{"dataset": "read English sentences (LibriTTS-R)", "n_mels": 64, "hop_length": 640, "win_length": 512, "mlp_ratio": 2, "layers": 10, "loss": "cross_entropy", "optimizer": "soap", "learning_rate": 0.0045, "max_precond_dim": 1024, "final_lr_fraction": 0, "adamw_weight_decay_other_params": 0.05}
Rows from block 6, named by matrix and row number. Rows with one number belong to one attention dimension. Each number is 128 + 32 x the weight over its row's rms, rounded and kept within 0 to 255. All counts start at 0. After the name is the row's rms in percent of the matrix's.
# q: attention query (model.blocks.6.attn.q.weight, 128x160), inputs 80-119
# k: attention key (model.blocks.6.attn.k.weight, 128x160), inputs 80-119
q.4 089 [155 144 126 128  98 166 105 125  74 136 133 125  68 126 123  94 116 120  97 141 150 134 198  97 170 159 149 130 192 149 180 107 134 120 111 152 159 141 100 117]
k.4 094 [196 166 146 137 154 158 125 139 111 199  88 155 133 198 128 120 143 123 115 119 116 112 126 161 144  77 108 159 131 112 190  87 182 134  73 113  60  83 140 159]
q.5 092 [ 93 148  96 139 130 146 202 136  85  67 221 103 147 100 133 113 151 154 137 103 105 146 127 162 106 164 116 152 127  75 159 156  82 138  69 155 115 120 154  77]
k.5 095 [168 146 199  92 127 132 181 141 139 110 100  93  96 121 193 119 178 102 161 150 120 127 144 236 111 147 114 180 133  80 161 163 123 143  80  93 135  97 157 164]
q.6 079 [119 120 193 135 174 162 117 122 127 160 122 115 138  66 152 140 161 102 115 142 179 135 120  74 135 131 144 133 108 123 104 153 152 178 122  85 119 105 112 194]
k.6 074 [131 123 130 113 136 147  75 137 101 160 191 149 141 175 142 187 125 164 107 104 149 127 182 134 104 102 183  75 124 131 110 124 138 134 162 170 106 105 145 158]
q.7 096 [103 128 165 100 129 144 147  76  96 146  96 154 102 125 187  73 172  94 167  97 123 147  88 157 103 128  96 102 173 103  98 153  85 128  75 106 111 121  94  70]
k.7 100 [101 188 125 143 178 126  95  47  46  76 149 134 151  99 133 143 160 185 146 141 135 132 127 135 155 167 108 107 127 118 109  81 190 158 131 130 169 159  94 102]
q.8 087 [125  94 125 123  52  16 132 112 137 147 171 107 109 109 119 126 156 176 114 122 174 103 172  90  79  52  98 121 112 101 130  99  74 156 143 118  99 146 140 160]
k.8 083 [104 103 157 152 142 129 156  88 130 128 142 167 124 167 126 148 132 139 104 104 134 117 128  99 112 105  99  95 105  99 163 129 156 194 120 141 148 140 147 139]
q.9 091 [146 163 201 112 136 120 155 160 156 128 110 151 169 128 175 103  96  93 100 144 174  82 138 128 142  96  82 180  66 134 165 163 145 125 129  72 156 114 145 121]
k.9 100 [152  72  94 122 135 135 195  92 153 171 141 174  88 109 124 201 144  65 125 147 159 101 155  88 164  92  90 141 169 143  89 105 123  84 146 141 164 197 158  96]
q.10 091 [140 110 103 186 103 147  84 190 129 122 102 219 152  90 133 101  95 112  90  76 224  97 168 122 109 145 124 140 137 109 104 128 143  95 119 105  96 159  94 167]
k.10 095 [118  91  97 150 124  92 179 123  91 157  93 159 164 141 123 109 113  76 107 153 104 120 168  96  59 114 142 123 128 164 114 147 161 120 126  81 131 164  99  86]
q.11 096 [118 111 101 152  93 153 131 207 165 211 126 181 183  89 109 214 113  98 152  99  89 174 180 140  77 156 122 149 157 174 153 112 121 129  99  85  90 128 145 172]
k.11 091 [119 136  86 132 130 121 101  85 170 127 122 121 129  70 157 124 157 177 127 136 100 136 163  80 118 147 182  87 107 123 147 108 132 111 158 192 130 173  82 123]
q.12 097 [ 83 177 105 126 120 100 110  86 129 111  54 130 160 139 188 125 129 114 108 127  97  77 132 111  56 156 118 150 101 111 112 126 197 124 127  83 125  73 127 132]
k.12 090 [146 157  91 117  95 127 171 132  65 112 138 195 149  76 134  95 122 116 205 104  83 140 134  97 140 159 121  90 135 121 140 211 111 117 138 139 155 203 187 126]
q.13 098 [129  74 101 127 158 199 154 117  84 156 107 137 166  85 102 130  47 147  84  55  79 145 123 151 132  65 207 148 134 126  89 130 141 117 125 103 105 160 107 149]
k.13 103 [ 99 100  65 128 123 201 146 128 143 163 143 129 131  97  65 103  89 112 138 129  94 113 178 103  93  67 120 154 119 109 191 142 171 129 167 149 115 145  78 167]
q.14 099 [152 116 118 196  90 153 148 124 164 149 120  94 181  64 128 118 124 136 157 106 162 151 121 168 102 139 150 136 157  84 120 107 122  70  84 159 122 130 171 142]
k.14 116 [ 79 126 107 192 132  94 105  90 144 141 101  75 117 127 123 157 125 117 171 116  77 142  84 122 108  83 127 122  99 104 162  72  93 139 116 115 170 120  86 124]
q.15 086 [ 94 182  94 137 106 110 125  47  77  77 132  89 103  73 108 115 120  78 124 115 148 133 158 152 172 142  94 131 145 160 114  94  74 146 126 161 144 139 161 107]
k.15 096 [116 164 121  72 130 161 130 110 115  52 120 115  87 151  51  95 104 113 157 119  95 150 161 113 140 135 188 151  78 127 184 136  43  69 160  72  94 122 167 146]
q.16 096 [160 141 143 125 130 129 125 112  79 140 102 158  97 122 116 109 120 163 130 114 105 144 104 132 125 117  93 162 142 106 196 108 184 158 131 149  92 110 126  91]
k.16 104 [192  97 121 103 135 116 213 155  91 130 150 187 116 131 197 148  81 142 117 104 105 104 137 129 105 162  77 121 153 140 168 163 129 163 123 184 141 130 184  87]
q.17 087 [ 60 158 197 169 161 131 163 120 115 112 140  98 105 150 120 181 139  63  92 106 119 109 100 137 110 186 116 111 154 165 181 134 122 186  93 149  67 125 118 166]
k.17 088 [158 136 186 138  89 155 137 194 159 149 132 134 100 102 122  98  52 112 133  56 156  98 135 181 143 100 148 195 117 199 176 122 121 134 205 124 128  99 110 176]
q.18 090 [ 81 115 212  90 137  80 131 105  60 108 151 134 126 158  79 145 111 140 172 164 148 196 152  84 212 111 118 148  88 152 145 131 120 155 150 125 120 161 136 103]
k.18 090 [163 122 138  82 119  88 112 140 107 178 165 109  94  96 104 164  92 104  77  96 150 151  98 114 145 130  76 147 137 112 124 131 128 155 130 123 118  92  91  83]
q.19 100 [127 110 129 140  87 150 119 144 139 148 128 118 126 155 157 130 118 146 116 126 138 130 112 123  96 149 152 137  98 142 112 160 139 130 103 138 149 134 157  97]
k.19 103 [169 139 177  89 117 114 128 101 104 147 131 138  94 131 152 110 157 143 145 172 155 107 104 105 172 188 172 121 124 103  98 128 140  95  98 105  85 108 130 137]
q.20 084 [127 139 158  99 118 112 160 103 145 108 150 104 193 110 154 141 144 138 153 118 166 117 115  57 118 114 134  82 124 151 117 139 136 115 138 188 125 160 108 139]
k.20 093 [ 82 122 153 151 136 160  90  83  91  70 149  98 143  81 176 179 178 146 140  78 105 188 156 110 122 107  92 127 118 129 182 106 127 168 155  97 177  94 126 142]
q.21 091 [120  88 164 125 115 102 162  59 134  83 172 102 170 119 153 168 139  71 116 127 134  26 116 157 167 131 102 124 166 123 110 133 107 127  95 141 148 171 125 165]
k.21 095 [ 76 147 136 128 113 131 146 134 106  87  79 121 145 204 146 165 133 112 118 121 141 169 189  74 184 142 177 152  91 187 119 106 151 161 122  63 199 124 145 157]
q.22 096 [158  99  97  77  85 185  86 167 116 137 109 172 157 155 135 110 133 144 169 126 159 118 102 132 119 101  87 122 136  87 104 172 148  97 105 136  82 120 135 116]
k.22 102 [114 145 117 121 108 142  74 150 133 174 115 105 135 129 154 142  59  59  82 179  65 111 119 181 110  96 185 168 104 135 141 101 128  85 147 139 115 183 179 164]
q.23 087 [175  72 150 115 130 118 183  92 151  91 103 129 136 107 144  52 149 150 117  96 100 107 134 116 115 126 146 133 149  72 164 113  92 142 123 124 108 109 134 214]
k.23 097 [ 95 155 134 136 193 151 141 131 125 140  23 104 140 131 141 101 142 132 134 217 107 101  63  91  88 158  66 168 147 108 165 108 194 146  61 139 123 148 128  86]
q.24 090 [ 93 164  75 161 173 114 170 158 187 164  97  71 119 125 125 110 134 103 115 161 151 115 160 177 118 107 116  88 159 123  68  69 119 139 106  67 138 111 195 170]
k.24 102 [149  67 152 114  95  96 126 124 236 148 103 131 154 177 117 147 139 138  99  75 171 125 132 158 189 120 139  42 158 127 152 156 138 100 128 132 139 166 158 197]
q.25 084 [165  81  91 110  88 135 137 120 134  74 143 144 166 134 109  87 164  84  68  97  82 104  81 107  99  69 133  54  68  87  86 195  81 150 159 122 147 119 124  73]
k.25 092 [111 124 135 114 174 155 132 117 129 129 154 103 177 120 224 122 157 178 146 111 131 164  92 101 132 155 164  90 133  72 106 133 133 164 111 172 135 105 112  76]
q.26 088 [137 127  63 132 121 127  95 130 108 159 114  85  71 162 144 132 186 130 116 124 117 134 107 129 126  83 139 136 149 163  95  73 176 178 169 144 124 126 213 131]
k.26 085 [102 102 114 104 116 122 122 147 135 148 152 165 139 149 149 195  92 139 168 119  75  96 122 135 155 135 143  82 104 152 141 183 103 120 104 117 100 111 159 146]
q.27 096 [ 90 165  81 167 122 115 143 146 169 170  85 167  83 112 180 104 111  94 127 174  81 213 189 158 165 139 146 111 175 147 127 128 159 121  96 122 137 122 139  73]
k.27 102 [ 99  89 155 134 153  90 166  95 174 105 144 130 107 127 117 169 115 150 149  79 116  95 163 165 107 142 117  80 145 131  98 127  57  83 136 161 188 138  94 158]
q.28 086 [105 141  98 121 159 146 141 112 110 184 159 123 126  94 140 164 133 136 201 119 139 120 100  98 145  87 121 161 124 194 149 152 115 146 148 154 113 167  67 158]
k.28 089 [138  96 109 108  93 244 161 168 125 123 118  77 151  99  89  57 102 142 114  94  75 140 103 167 133 100 156 172 128 139 122 105  81 163 164 139 148 149 150  95]
q.29 095 [126  88 129 144 152  92 126  92 156  75  99 182 159 133 183 148 130 218 113 127 122  69 149 106  86 144 159 185  86 108 132 136  81 120 115 101 128 129 135 127]
k.29 097 [173 100  69 157 101 114 103  91 162 114 128 150  98 107 158  76 101 102 146 177 149 134  75  37  86 169 111 126 152 103 131 171 136 115 147  79  92 144 146 135]
q.30 085 [109 176 177 156 154 127 126 181 113 105 129  92  75 101  94 137  92  61 141 158  82 115 115 105 106 131 136 120 127 135 174 132 153 138  75 114 137  88 132 244]
k.30 092 [ 81 108 186 105 158 115 102 109 125 109 118 163  94 128 138  86 159 120 170 114 133 173 124 117 187 127 127 143  91 129  91 114 101 101 133 146 112 145  98 119]
q.31 089 [114 137 122  51  72 150 159 102 114  98 138  91 163 135 164 174 145  81 174 109 163  93  80 171 139 121 124 169  77  92  90 136 131  80 174 135 197 158 122 153]
k.31 093 [ 89  82 153  96  72 145 100 103 125 105 187 105  87 164 109 160 135 102 110 142 117  98 115  60  98 151 111 126  99 146  92 136  78 131  43 132 104  98 143 114]
q.32 103 [ 82 143 128  86  93  93 156 173 144 123  93 149 183 106 129 121 101  73 162  95 169  80 131 105 129 159 146 156 118 163 112 154 166 112 137 164 132 127  93 156]
k.32 099 [112  78 146 140  86 109 105 200 129 120 110 146 148  71  67 140 124  72 115 191 102 105 167 114  72 143 147 149 121 130 137 164 186  82 117  81 170 160 129  77]
q.33 081 [ 95 162 154 114 208 133  61 126  58 130 108  96 121 171 114 138 157 113 125 158 102  92 139  64 101 184 137 176 109 130 165 156 104 207 218 146 139 157 134 165]
k.33 090 [108 139 116  98  86 176 165 150 186 157 140 190 108 176 149 126 104 123 146  69 156 151 179 127 132 128 111 112 112 115 110 168 136  81 133  57  92 150 108 102]
q.34 092 [120 132 166 152 134 131 101 111  96 101 107 125 120 132 176 177 176 166 164  87 148 114 138 118  94 168 127 217 113 136 107 191 119 135 131 128 139  94 151 132]
k.34 098 [152 141 169 172 127 136 118 114 109 160 176 140 115  94  72 106 155 150 109 162 111 123 163 165 113 190 149  88 121 184 111 156 175 150  67 167 172 113 187 154]
q.35 088 [114  94 107 130  79 107 182 113 133 101 141 148  63  80  54 194 129 157 168 123 153 149 192 169 136  73  93 116 153 168 108 112 137  98 111  60  76 148 159 148]
k.35 085 [154 136 169 104 164 103 131 145 139  83 146 118 127 134  95  92 118 109  79 189 154 118 187 181 158 141 126  91 127 140 116 175 115 129  88  79 100 141  93 124]
q.36 092 [143 149 107 155 190 119 197 143 140 121 125  87  97 123 124 158 109 105 115 139 109  50 107 121  90 157 108 109 111 169 100 107 145 104 176 144 104  94 101  98]
k.36 093 [105 169 152  81 110 177 136 145 130 149 195 110 115 132 120 111 116 128 173  98 166 165 107 189 172  87 102 108 151 135 184 171 145  96  89 148  93 151 141  84]
q.37 086 [165 109  76 140 128 110 107 173 132 193 112 119 158 128 157 132 128 124  72 130 118  83 172 180 125 193 120 169 170 164 168  91 126 114  98 108 167  93 134 189]
k.37 091 [176 130  99 160 114 129 123 175 132  88 106 125 153 122 161 115 139  87  84 165 158  95 146 157 146 103 154 177 132 127 134 146 174 163 152 114 124 176 163 191]
q.38 088 [139 142 118 189 168 123 161 148 129  93 130 137 119 117 104 152 152 119 117 141 126 165 102 144 142  98 122 109 115 166 135 122 145 100 156 162 141 153 149 174]
k.38 094 [161 169 131 171  96 109 151 124  94 144 142  94  59  99 119 152  90 127 111 139 100 167 147 113 102  94 152  46 157 187 177 150 104 102 134 115 136  84  88  85]
q.39 079 [ 84  92  87 171 125 102 126  98  48 112 119 106  84 147  98 130  74  88 126 156 108  88 129 105 165 182 117 120 148 147 120 103 143 119  87 185 118 168 115 158]
k.39 082 [137 186 186 170 168 185 106 149 129  85 133 125 137 133 115 107 121 103  88 146 126 111 129  95 181 112 110 190 162 226 179  68 136  55 149 157 123 151 138 135]
q.40 091 [ 76 142 134 139 119 150  86  74 145 185 139 128 114 146  85 136  96 130  94  98  98 137  77  89 133 128 150 116 155 134 142 123 169 148 153  93  68  82 170  76]
k.40 093 [132 111 113 107 161 118 168 105  72 202 116 177 116 151 148 127  91 166  60 103 127  91  98 199 153  97 108 119 143  28 139 109 153 118 184 126  64 138  96 152]
q.41 090 [ 83 119 129 121 139 139 116 120  76  77  36 183 133 138 144 114 216 123 129 132  58 113  70 158 116 175 178 135 195 126 155  70 138 120  86 116 153 118 115 149]
k.41 096 [131 116 166 187  70 131  87 104  98  89  62 185 133 100 163 130 125  85 178  87  63 117 151  58 126 111 119 171 120 131 129 124 127 159 120 150 101 148 113 148]
q.42 090 [ 98 123  75 152 116 145 187 160 110 132 153 145  77  97  95 209 134 148  97 110 161 135 148 138 114  82 137 133 158 121 125 156 109 101 144 133 132 137 142 144]
k.42 090 [ 98 127 128 131 142 227  83 118 127 144 157 107  96 127 163 108 115 127  65 102 158 134 160 203 145  94 163  79 108 130 169 175  69  80 121  60  71 170  72 146]
q.43 096 [161 185 101 168 163 146 116 132 119 121 123 138  17 136  93 112 105 145  85 149 126 110 104 118 101 158 107  95 100 150 131 120  91  89 131 138 105 106 135 154]
k.43 092 [122 131 124 149 123 148 135 151 124 123 133  63 150 117 151  86  78  76 123 105  62 150 152 138 131 122 127 148 167 122 161 140  90  82 142  87 137 162 106 149]
q.44 090 [156 101 107 130  84 107 144 180 158 161 126 130 163 133 147 100  84 165  99  97  93 129  79 194  94 109 199 113 114 143 151  78  62 112 125 130 132 125 156  71]
k.44 086 [ 99 130 109 167 117 111 106 108 185 135 118 145 101 101 191  75 150 140 138 149 110 103 117  99 157 128 157 103 142 146 145  87 149 153 166  98 123  90  68  86]
q.45 088 [123 160 149 138 149 132 137  72  71 154 124  97 157 121 201 115 147 138 208 143  57 171  86 143 126 152 152 116 150 182 134 124 141 153 110 121 133 166 168 128]
k.45 088 [139 137 104 167 116 115  81 157 121 149  98 104 136 156 100  53 163 132 149  91 148 117 103  81 132  95 125 143 129  98 182 103 150 115 149 128  76 167  79 188]
q.46 091 [123 134  99  91  29 115 214 142 187 114 116 131 146 130 117 121 127  63 140 147 129 156 156 137  97 185 133 163 143 147 188 128 126 145 123 189  97 117 198 143]
k.46 099 [111 160 154 114 134  88 123 120 175 200  67 137 149 154 145 118 129 157 183 168  95 118 155 135 120 161 178 191  84 124 143 100 114 144 161  93 102 127 112 155]
q.47 091 [150 136 160 130 109 114  93 120 147  62  97 161 104 132 142  88 132  90 163 130 156 104 187 114 151 139 146 152 138 103  96 140  71 122 170 201  87 154 168 121]
k.47 097 [131 144 116 130 132 115 155  82 155 154 118 132 144 136 111  69 108  77 212 135  73 155 163 106 104 155 101 170  80 147 117 186 159 168  64 123 182  87 221 139]
q.48 085 [ 81 177 118 110 169  80 158 132 166 148 110 105 105 111 144  60 134  70 124 139 104 104 141 144 141 161 198 144 131 124 127 152 106 121 138 175 157 103 130 152]
k.48 081 [ 68 141 151 120  99 136 177 118 190 162 115 143 129 121 122 170 114 126 163 101 118  74 129  32 195 152 133 155 152 101 152  81  49 115  88 156 182 130  86 103]
q.49 099 [ 88 169 183 130  86 165  91 154 113 129 134 139 108 110 160 178 149  85 111 123 128 150 135 129 134 154 133 119 163 145 134  99 118 171  89 242 151 114 190 144]
k.49 105 [105 176 150 138  53 124 207  79 118  82 137 117  88  96 132 122 114 145 101 156 159 111 116 124 117  98 137 188  65 112 125 133 167 119 110 138 186 136 146 103]
q.50 091 [123 230 157 157 103 143 126 131 145  80 103 156 207 163 161 137 104 100 197  97 174 102  39 160 106  92 146 154 111 115 146 175 147 119 106 115 147 144 147 164]
k.50 092 [160  75 104 199  92  69 124  97 138 101  98 125 151 158 113  71  74  71  82 106  78 179 141 112 135  98 140 142  89 167 138 186 121 102 115 104 172 135 137  80]
q.51 088 [156 120 107  95 168 138 106 129 134 162 119 176 138 109 131 125 105 128 154 124  90 136 118 171 107  82  97 157 159 108 145 140 130 141 134  96 138 170 119  78]
k.51 097 [ 99 149  91  92 135 176 137 151 134 169 136 141 159 120  91  71 157 180 126 113 132 137 136 139 146 103 156  81 102 129  59 151 124 123 213  98 124  95 118  95]
q.52 090 [110 136 101 101 103  67 135  59 105 179  92 108 150 154 188  99 160 102  91 120  96 120 147 111 140 181 172 138 101 142  81  94 172 187 116 141 170  87 166 115]
k.52 095 [105 108  64 113  61 141 100  63  97 112 148  70  96 100 131 138 151 130 185 132 156  76  86 131 119 106  81 141 137 146 123 158 192 111 140 126 157 170 151  83]
q.53 108 [ 69 137 147 116  90  68 133 126 166 135 144  99 176  80 160 135 116 114 117 133 128 172 100 102 103 172  80 158 180 152 156 122 128 127 103 112 115 153 195 134]
k.53 105 [118 150 146 192 102  86 116 112 117 127 104 145 101 174  38 105 194 144 143 144 174 174 107 162 114 114  93 157 134  87 159  75 184 121 141  98 120 152 124 152]
q.54 089 [158 117  98 161  83 127 135 113 162 156 148 166 105 106 168 134  76 146 101  90 151 100 147  78 129 185 152 118  84 131 218 136 130 161 171 119 135 123 129 184]
k.54 079 [148 183 102 110 146 145 133 170 140 120 130 152  59 104 147  97 121 122  67 156 152  96  89 120  56 122 142 155 139 114 159  76 164 182 140 145 115 119  98 117]
q.55 087 [162  91 168 112 111 101 110  66 139 133 128 109 165  81 142 136 118 127 125 127 109 155 111  93 122 158 152  78 130 119 128 105 132 103 117 103 134 101 158 119]
k.55 084 [141 100  83 116 116 128  98 131 137 188 104 170 166 141 121 140 104 112  86 139 193 184 140 167 175 131  98 104 135 135 128  59 142 128  96 100 147  89  98 127]
q.56 097 [126 112 124 155  91 105 116 153 122 132 151 120 117 152 150 188 147 145 121 118 173 162  96 133 177 115 155 110 123 145  42 165  69 128 174 159 122  71 160 164]
k.56 105 [162 154 121  92  94 117 106 129 147 120 179 113  85 117 138 206 106 134 109 127 146 160 134 174  80 135 149 114  78 175 142 139  92 134 112 105 161 138 160 138]
q.57 090 [141 146  92 121 100 131 141  22 123 197 173  69 160 127  84  61 145 137 135 149 126 122 130 114 134 163 123 133 128 155 140 170 123  99  90 168 188 137  95 134]
k.57 094 [129 121 118 161 105 143 118  58  88 122 112 106 130 163 121 136 113 137 116  99 150 135 104  78 162 142  90 169 124 128  82 111 105 114  80 163 147 148 129 146]
q.58 085 [164 144  53 185 130  88  95 121 134 114 162  99  98 154 143  99 124 172 119 185 184 115 142 109 101  59 123 103 113 153 166  78 126 143 150 151 147 120 121  84]
k.58 084 [175 103 122 129 163  92 141 177 147 139 163 113 121 172  98  61  86 145 151 142 155 121 112 164 131 162 100  87 209 162 143 138 141 162 129 150 148 111 133 122]
q.59 089 [134 102  97 142 182 180 141 124 146 143 138 118 139 117 114 173 143 138 140 124 149 121  62 125 148 133 111 142 128  40  84 132 124  32 197 107 109 134  76 113]
k.59 098 [113 152 118 178 127 127  92 108  83 184 173 123 152 173 136 174 104 101 132 124 108 140 158 131 111 112 184 134 200 112 174 133  88 145 141 126  80 177 150 139]
q.60 098 [118 156 156  98 157 232 174 132 148 110 128 124  87 101  90  87 117 152 160  89 114 139 143 175 131 110  95 123 143 140 121 137 144 111  94 154  96 157 113 107]
k.60 088 [145 213 118 205 211 198 171 136 164 139 166  70 102 134 122 115 118 139 104 210 120  67 118 185  98 108 134 104 123 130 145 117 160 111 122 106  92 122 128 116]
q.61 102 [108 111 146  97 159 140 146 182 155  86 149  86 148 122 113 138  77  77 182 137 140  98 108 197 122 120  75 188 122 126 126  98  67 153  77 120 129 132 102 145]
k.61 104 [126 125 177 111 171 121 133 123 115  91  91  58 153 131 126  91 136 183 107 153 175 148 134 147  89 118 122  97 114 155  85 106 119 160 153 100 155  60 128  70]
q.62 087 [130  53 134 150 168 151 167 166 121 130 121 161 171 101 148 119 171 109  72 152  75 146 127 142 213 117  83 131 150 227 166 181 138 144  72 115 135  91  84 150]
k.62 087 [161 135 130 106 150 128 140 126 185  73 123 132 148  76 198 165 114 115  48  99 139 116 179 136 129 126 128  54 126 219 115  39 134 100 147 161  97 141 104  99]
q.63 080 [158 141 215 206 186 113 111 184  98 104 150 124 129 174 122 156 138 119  93 131 153 127  87 112  99 105 139 108  71 108 127 111 121 157 178 155 152  90 169 194]
k.63 091 [146 107 138 161 128 134 121  51  94 126 193 146 141 179 154 149 124  91 138 153 130 179 120  66  93  63 187 123 127 145 203 119 163 136 152  96 141 128  69  96]
q.64 120 [103 123 145 142 123 162 116  96 111 117  89 159 110 218 102 123 117 144 156 111  86 115 102 147 166 157 158 121 106 147  76 176  82  99 107 174 153 114 136  96]
k.64 116 [166 110 119 193 164 111 122 129 112 146 121 160 136 121 133 138 210 153 121 121  91 134 141 174 101 102 139 108  67 118 168  81 138 124 115 134 141 145 168 107]
q.65 118 [ 81 171  47 141 111 159 100 106 115 129 138 104 161 130 140 131 138 155 144 171 190 169 107 118 132 123 120  73 184 116 105 109 111  79 133  80 118 120 133 153]
k.65 116 [184 139  81 153  97 104 114 122 129 103 113 137  81 158 153 125 173 103 146 150 119 133  99 149 123 156 191 135 134  85  41 187 184 144 135 149 135 115  88 141]
q.66 108 [117 127 110 122 127 113 151 107 123 155 142  73  57 106 122 163 138 112 148 103 140 109 194  75 116 102 148 138 190 134 130 149 130 106 100 121  90 148  93 159]
k.66 102 [ 88 120 177 131 161  49  91 150 122 142 191 137 126  85 150 131  71  95 116  99  99 199 164  64 162  90 151  81 111  97 179 142  95 103 121 200 135 101 124  95]
q.67 115 [ 87  78 145  69  14  92 155 142 142 169 116 216  84  96 120  91 131 108 164 107 152 138 157 153 199 140 183 123 115  95 120 160 114  99 124 110 183 136 137 164]
k.67 107 [135  78  12 113  79 126 176 134 166 148 143 104 137  94 147 172 165 188  98 148 127  75  70  64 113 178  95  93 137 135  65 144 113 121 112 112 143 112 112 127]
q.68 103 [108 122 119  88 147 117 174  78 120 162 145 183 157 176 169 184 166 134 118 155 145 115 158 153 118  99 181 131 114 109  98 137 170 146 119 102 101 159 130  87]
k.68 098 [124 141 106 128  82  72  85 110 133  86 127 137  88  95 129 187 132 131 104 154 140  68 143  78 133 149 131 142 121 119 107 110 190 166  84 123 122 134 195  92]
q.69 115 [125 147 194 149 175  67 164 128 104 132  99 159 109 130 133 112 107 190  79 175  66  88  84 140  87 162 135  96 105 149  74 131 192  72 112 175  88 119 153  68]
k.69 112 [ 92 189 105 191 132 155 115  57 137  49 150 132 154 125 145  82 183 148 135 144 144 119 113 124 103 153 151 115 158 111 172  54 134 122  78 113 135 119 123 109]
q.70 117 [ 37  91 103 152  94 155 115  88 163 137 119  95 122 124 123  96 136 105 183  98  90 104 128 129 163 182 134 130 111 104 157 122  95 173  93 104 173 121 109 121]
k.70 119 [153  77 116 110  87 165  97 190 116 120 157 139  96  58 174 148 163 146 130 161 157 116 142 152 145 110  99 121  90 130  94 176 145 143  85 161 163 136 148 141]
q.71 108 [162 120 108 143 170 137 106  99  79 128 195 151 148  62 145 114 165 138 184  90 172 126 103  96 117  93 160 177 108 149  83 151  61 139 122  66 162 140  96 164]
k.71 105 [145  84 182 128 157 117 115 144  74 143 184  80 169  80  65 154  98  98  83 104 189 177 134 117 143 100 176 161 115 153 101 181 174 145 159 136 124 123 132 109]
q.72 100 [136 184 165 150 114 106  55 139 125 154 159  89 181 148 183 108 116 138 153 163 131  79 137  93 133 127 132 150 169 147 158 122 142 162  80 140 153 156 138 155]
k.72 104 [163 107 156  87 133 164 127 145 105  74 158 128 129  98 140 150 108 161 178 107 157 105 118 115 145 116 213 130 185 159 115  92 210 124 141 168 126  76 150 103]
q.73 094 [143 136 134  59 122 123 146 152 123 115  93 158  98 176 114 146  69 109 153 113  78 167 137 188 137 232 125  50 132 142  76 112 134  90 105 123 111 115 116 125]
k.73 107 [ 87 179  72 166 178 124 126 118 147 132 106 173 146 123 140 198 159  96  67 134 144 139  84 137 172 135 134 137 144 121 155 102 105 190 191 156 133 132  64 132]
q.74 109 [134  87 127 137 155 157 120 175 178  92 124 192 102 121 152 161 145  69 133 111  90 173 137  57 132 177  97  55  94 111  66 143  88 140 164  99 144 107 122  94]
k.74 110 [ 71 134  76 126 191  87 117 147 160 163 141 156  81  95 122 155 146  95 111 140 143 110 145 135 200 130  90 148 155 129 114 110 190 148 121  66 112 118 115  92]
q.75 110 [154 112  92 112 175 146  87 145 148 146 166 115 127 108 156 152  81 119  95 167 136 126 116 183  88 183 127 124 106 163 143 118 106 134 121 148  98 112 157  87]
k.75 100 [132 134 133 209 111 139 147 173 170 126  80 112  87 131 108  63 145 211 161 151  83  96 156 126 130 117  98 134 126  73 133  78 105 122 108 109  70 114 157 129]
q.76 105 [101  82  88 152 122  96 104 143 183 155  82 112  90 176 187  99 141 158 155  54  60 127 122 165 170 175 166 162  81  95  59 139 167  72 139 117 123 130  92 147]
k.76 104 [131 156  77 172 147 133 130 151 120 123 117 111 121 100 121 194  76 226 183  78 157  69 157  85 150 102  89  69 119 151 143 144 174 108 127 148 173 140 100 116]
q.77 122 [158 116  83  89 125  71  78  98  94 114  59 129 173 115  61  71 138  99 159  85  89 164 112 123 167 107 125 117 137 110  71  99 104  90 130 145 105 120 129 110]
k.77 104 [119 144 167 201 135 110 115 105 113  88 145 162 157  84 185 141 153 163 131  81 119 125 148  97  97  94 133 171 130 161 164 134  97 116  48 138  71 132 124 139]
q.78 104 [135 122 152 124 112 120 136  94  94 130  65  66 133 134 153  95  89  74 120 118  95 141  81  86 123 162 104 112 163 113  88 118  95 122 119 163  86 117 154 142]
k.78 092 [143 133 182 115 169 148  87 122 122 128 122 101 123 147 119 123 127  81 149 141  72  71 101  85  98 107 126 125 154  49 131  96  96  71 122 164 140 144 107  87]
q.79 095 [126 114 157  67 128 169 122 158  79 130 111 158 105 123  86 126  82 148 109 172  92 160 114 141 204 119 106 162 121  88 183 125 175 190 122 130 128 123 152 199]
k.79 087 [ 85 119  96 134 116 143 154 180 149  98 151 151 161 102 120 129 135 136 136 209  64  39 107 130  31 104 100 176 129 123 124 167 145 143 154 154 159 140 106  98]
q.80 105 [104 155 129 155 132  93 124 167 152 116 114 201  43 115  86 150 123  50 157 153 101 127 127 128 127 151 108 164 119 180 123  80 118  81 159 140  83  55 138 120]
k.80 106 [128 127 105 140 162 107 131 134 137 144 142  87 147  44 125 104 179 139 115 126 126 151 102 142 188 110  95  74 123  79 151 137 138 148 124  91 138 174 136 142]
q.81 099 [128 106 121 176 113 170 131 135  78 111 114 117  67  98 113 113 165 129 100 132 157 146  85 142  58 142 107 195  81  71 104  98 163 148 162 186 105 167 126 147]
k.81 102 [199 165 113 101 172 140 111  88 110 140 139  90 116 152  98 114  93  65 182 127 162  87 191  84 113 133  90 124 113 124 127 165 139 128 102 100 164 151 107  91]
q.82 105 [124  95 155 126 107  86  86 136 111 113 124 185 112 161 163 148 147 110 161  99 100  93 113 122 143  81 167 106 148 133 160  95 213 132 127  68 141 162 186 115]
k.82 107 [ 92 116 104  83  95 112 131 112  77 106 177  88 148 160 184 116 163 134 112 131 132 102 137  96 154  94 125 100 143 146 113 123 159 146 114 134 141 133 118 168]
q.83 108 [ 75 135 120 121 114 117  74 100  96  98 153 161  82  64 152 107 130 104  73 138 111 159  90 136 103 182 172 126 171 157 139 111 148  88 114 126 108 135 139  87]
k.83 103 [146 129 132 164 137 104 157 127 146 100 155  74 126 143 156 105 172 186 132  70 162 150 182  91 175  77  82  90 135 138 136  40 176 116 168  93 209 109 109 162]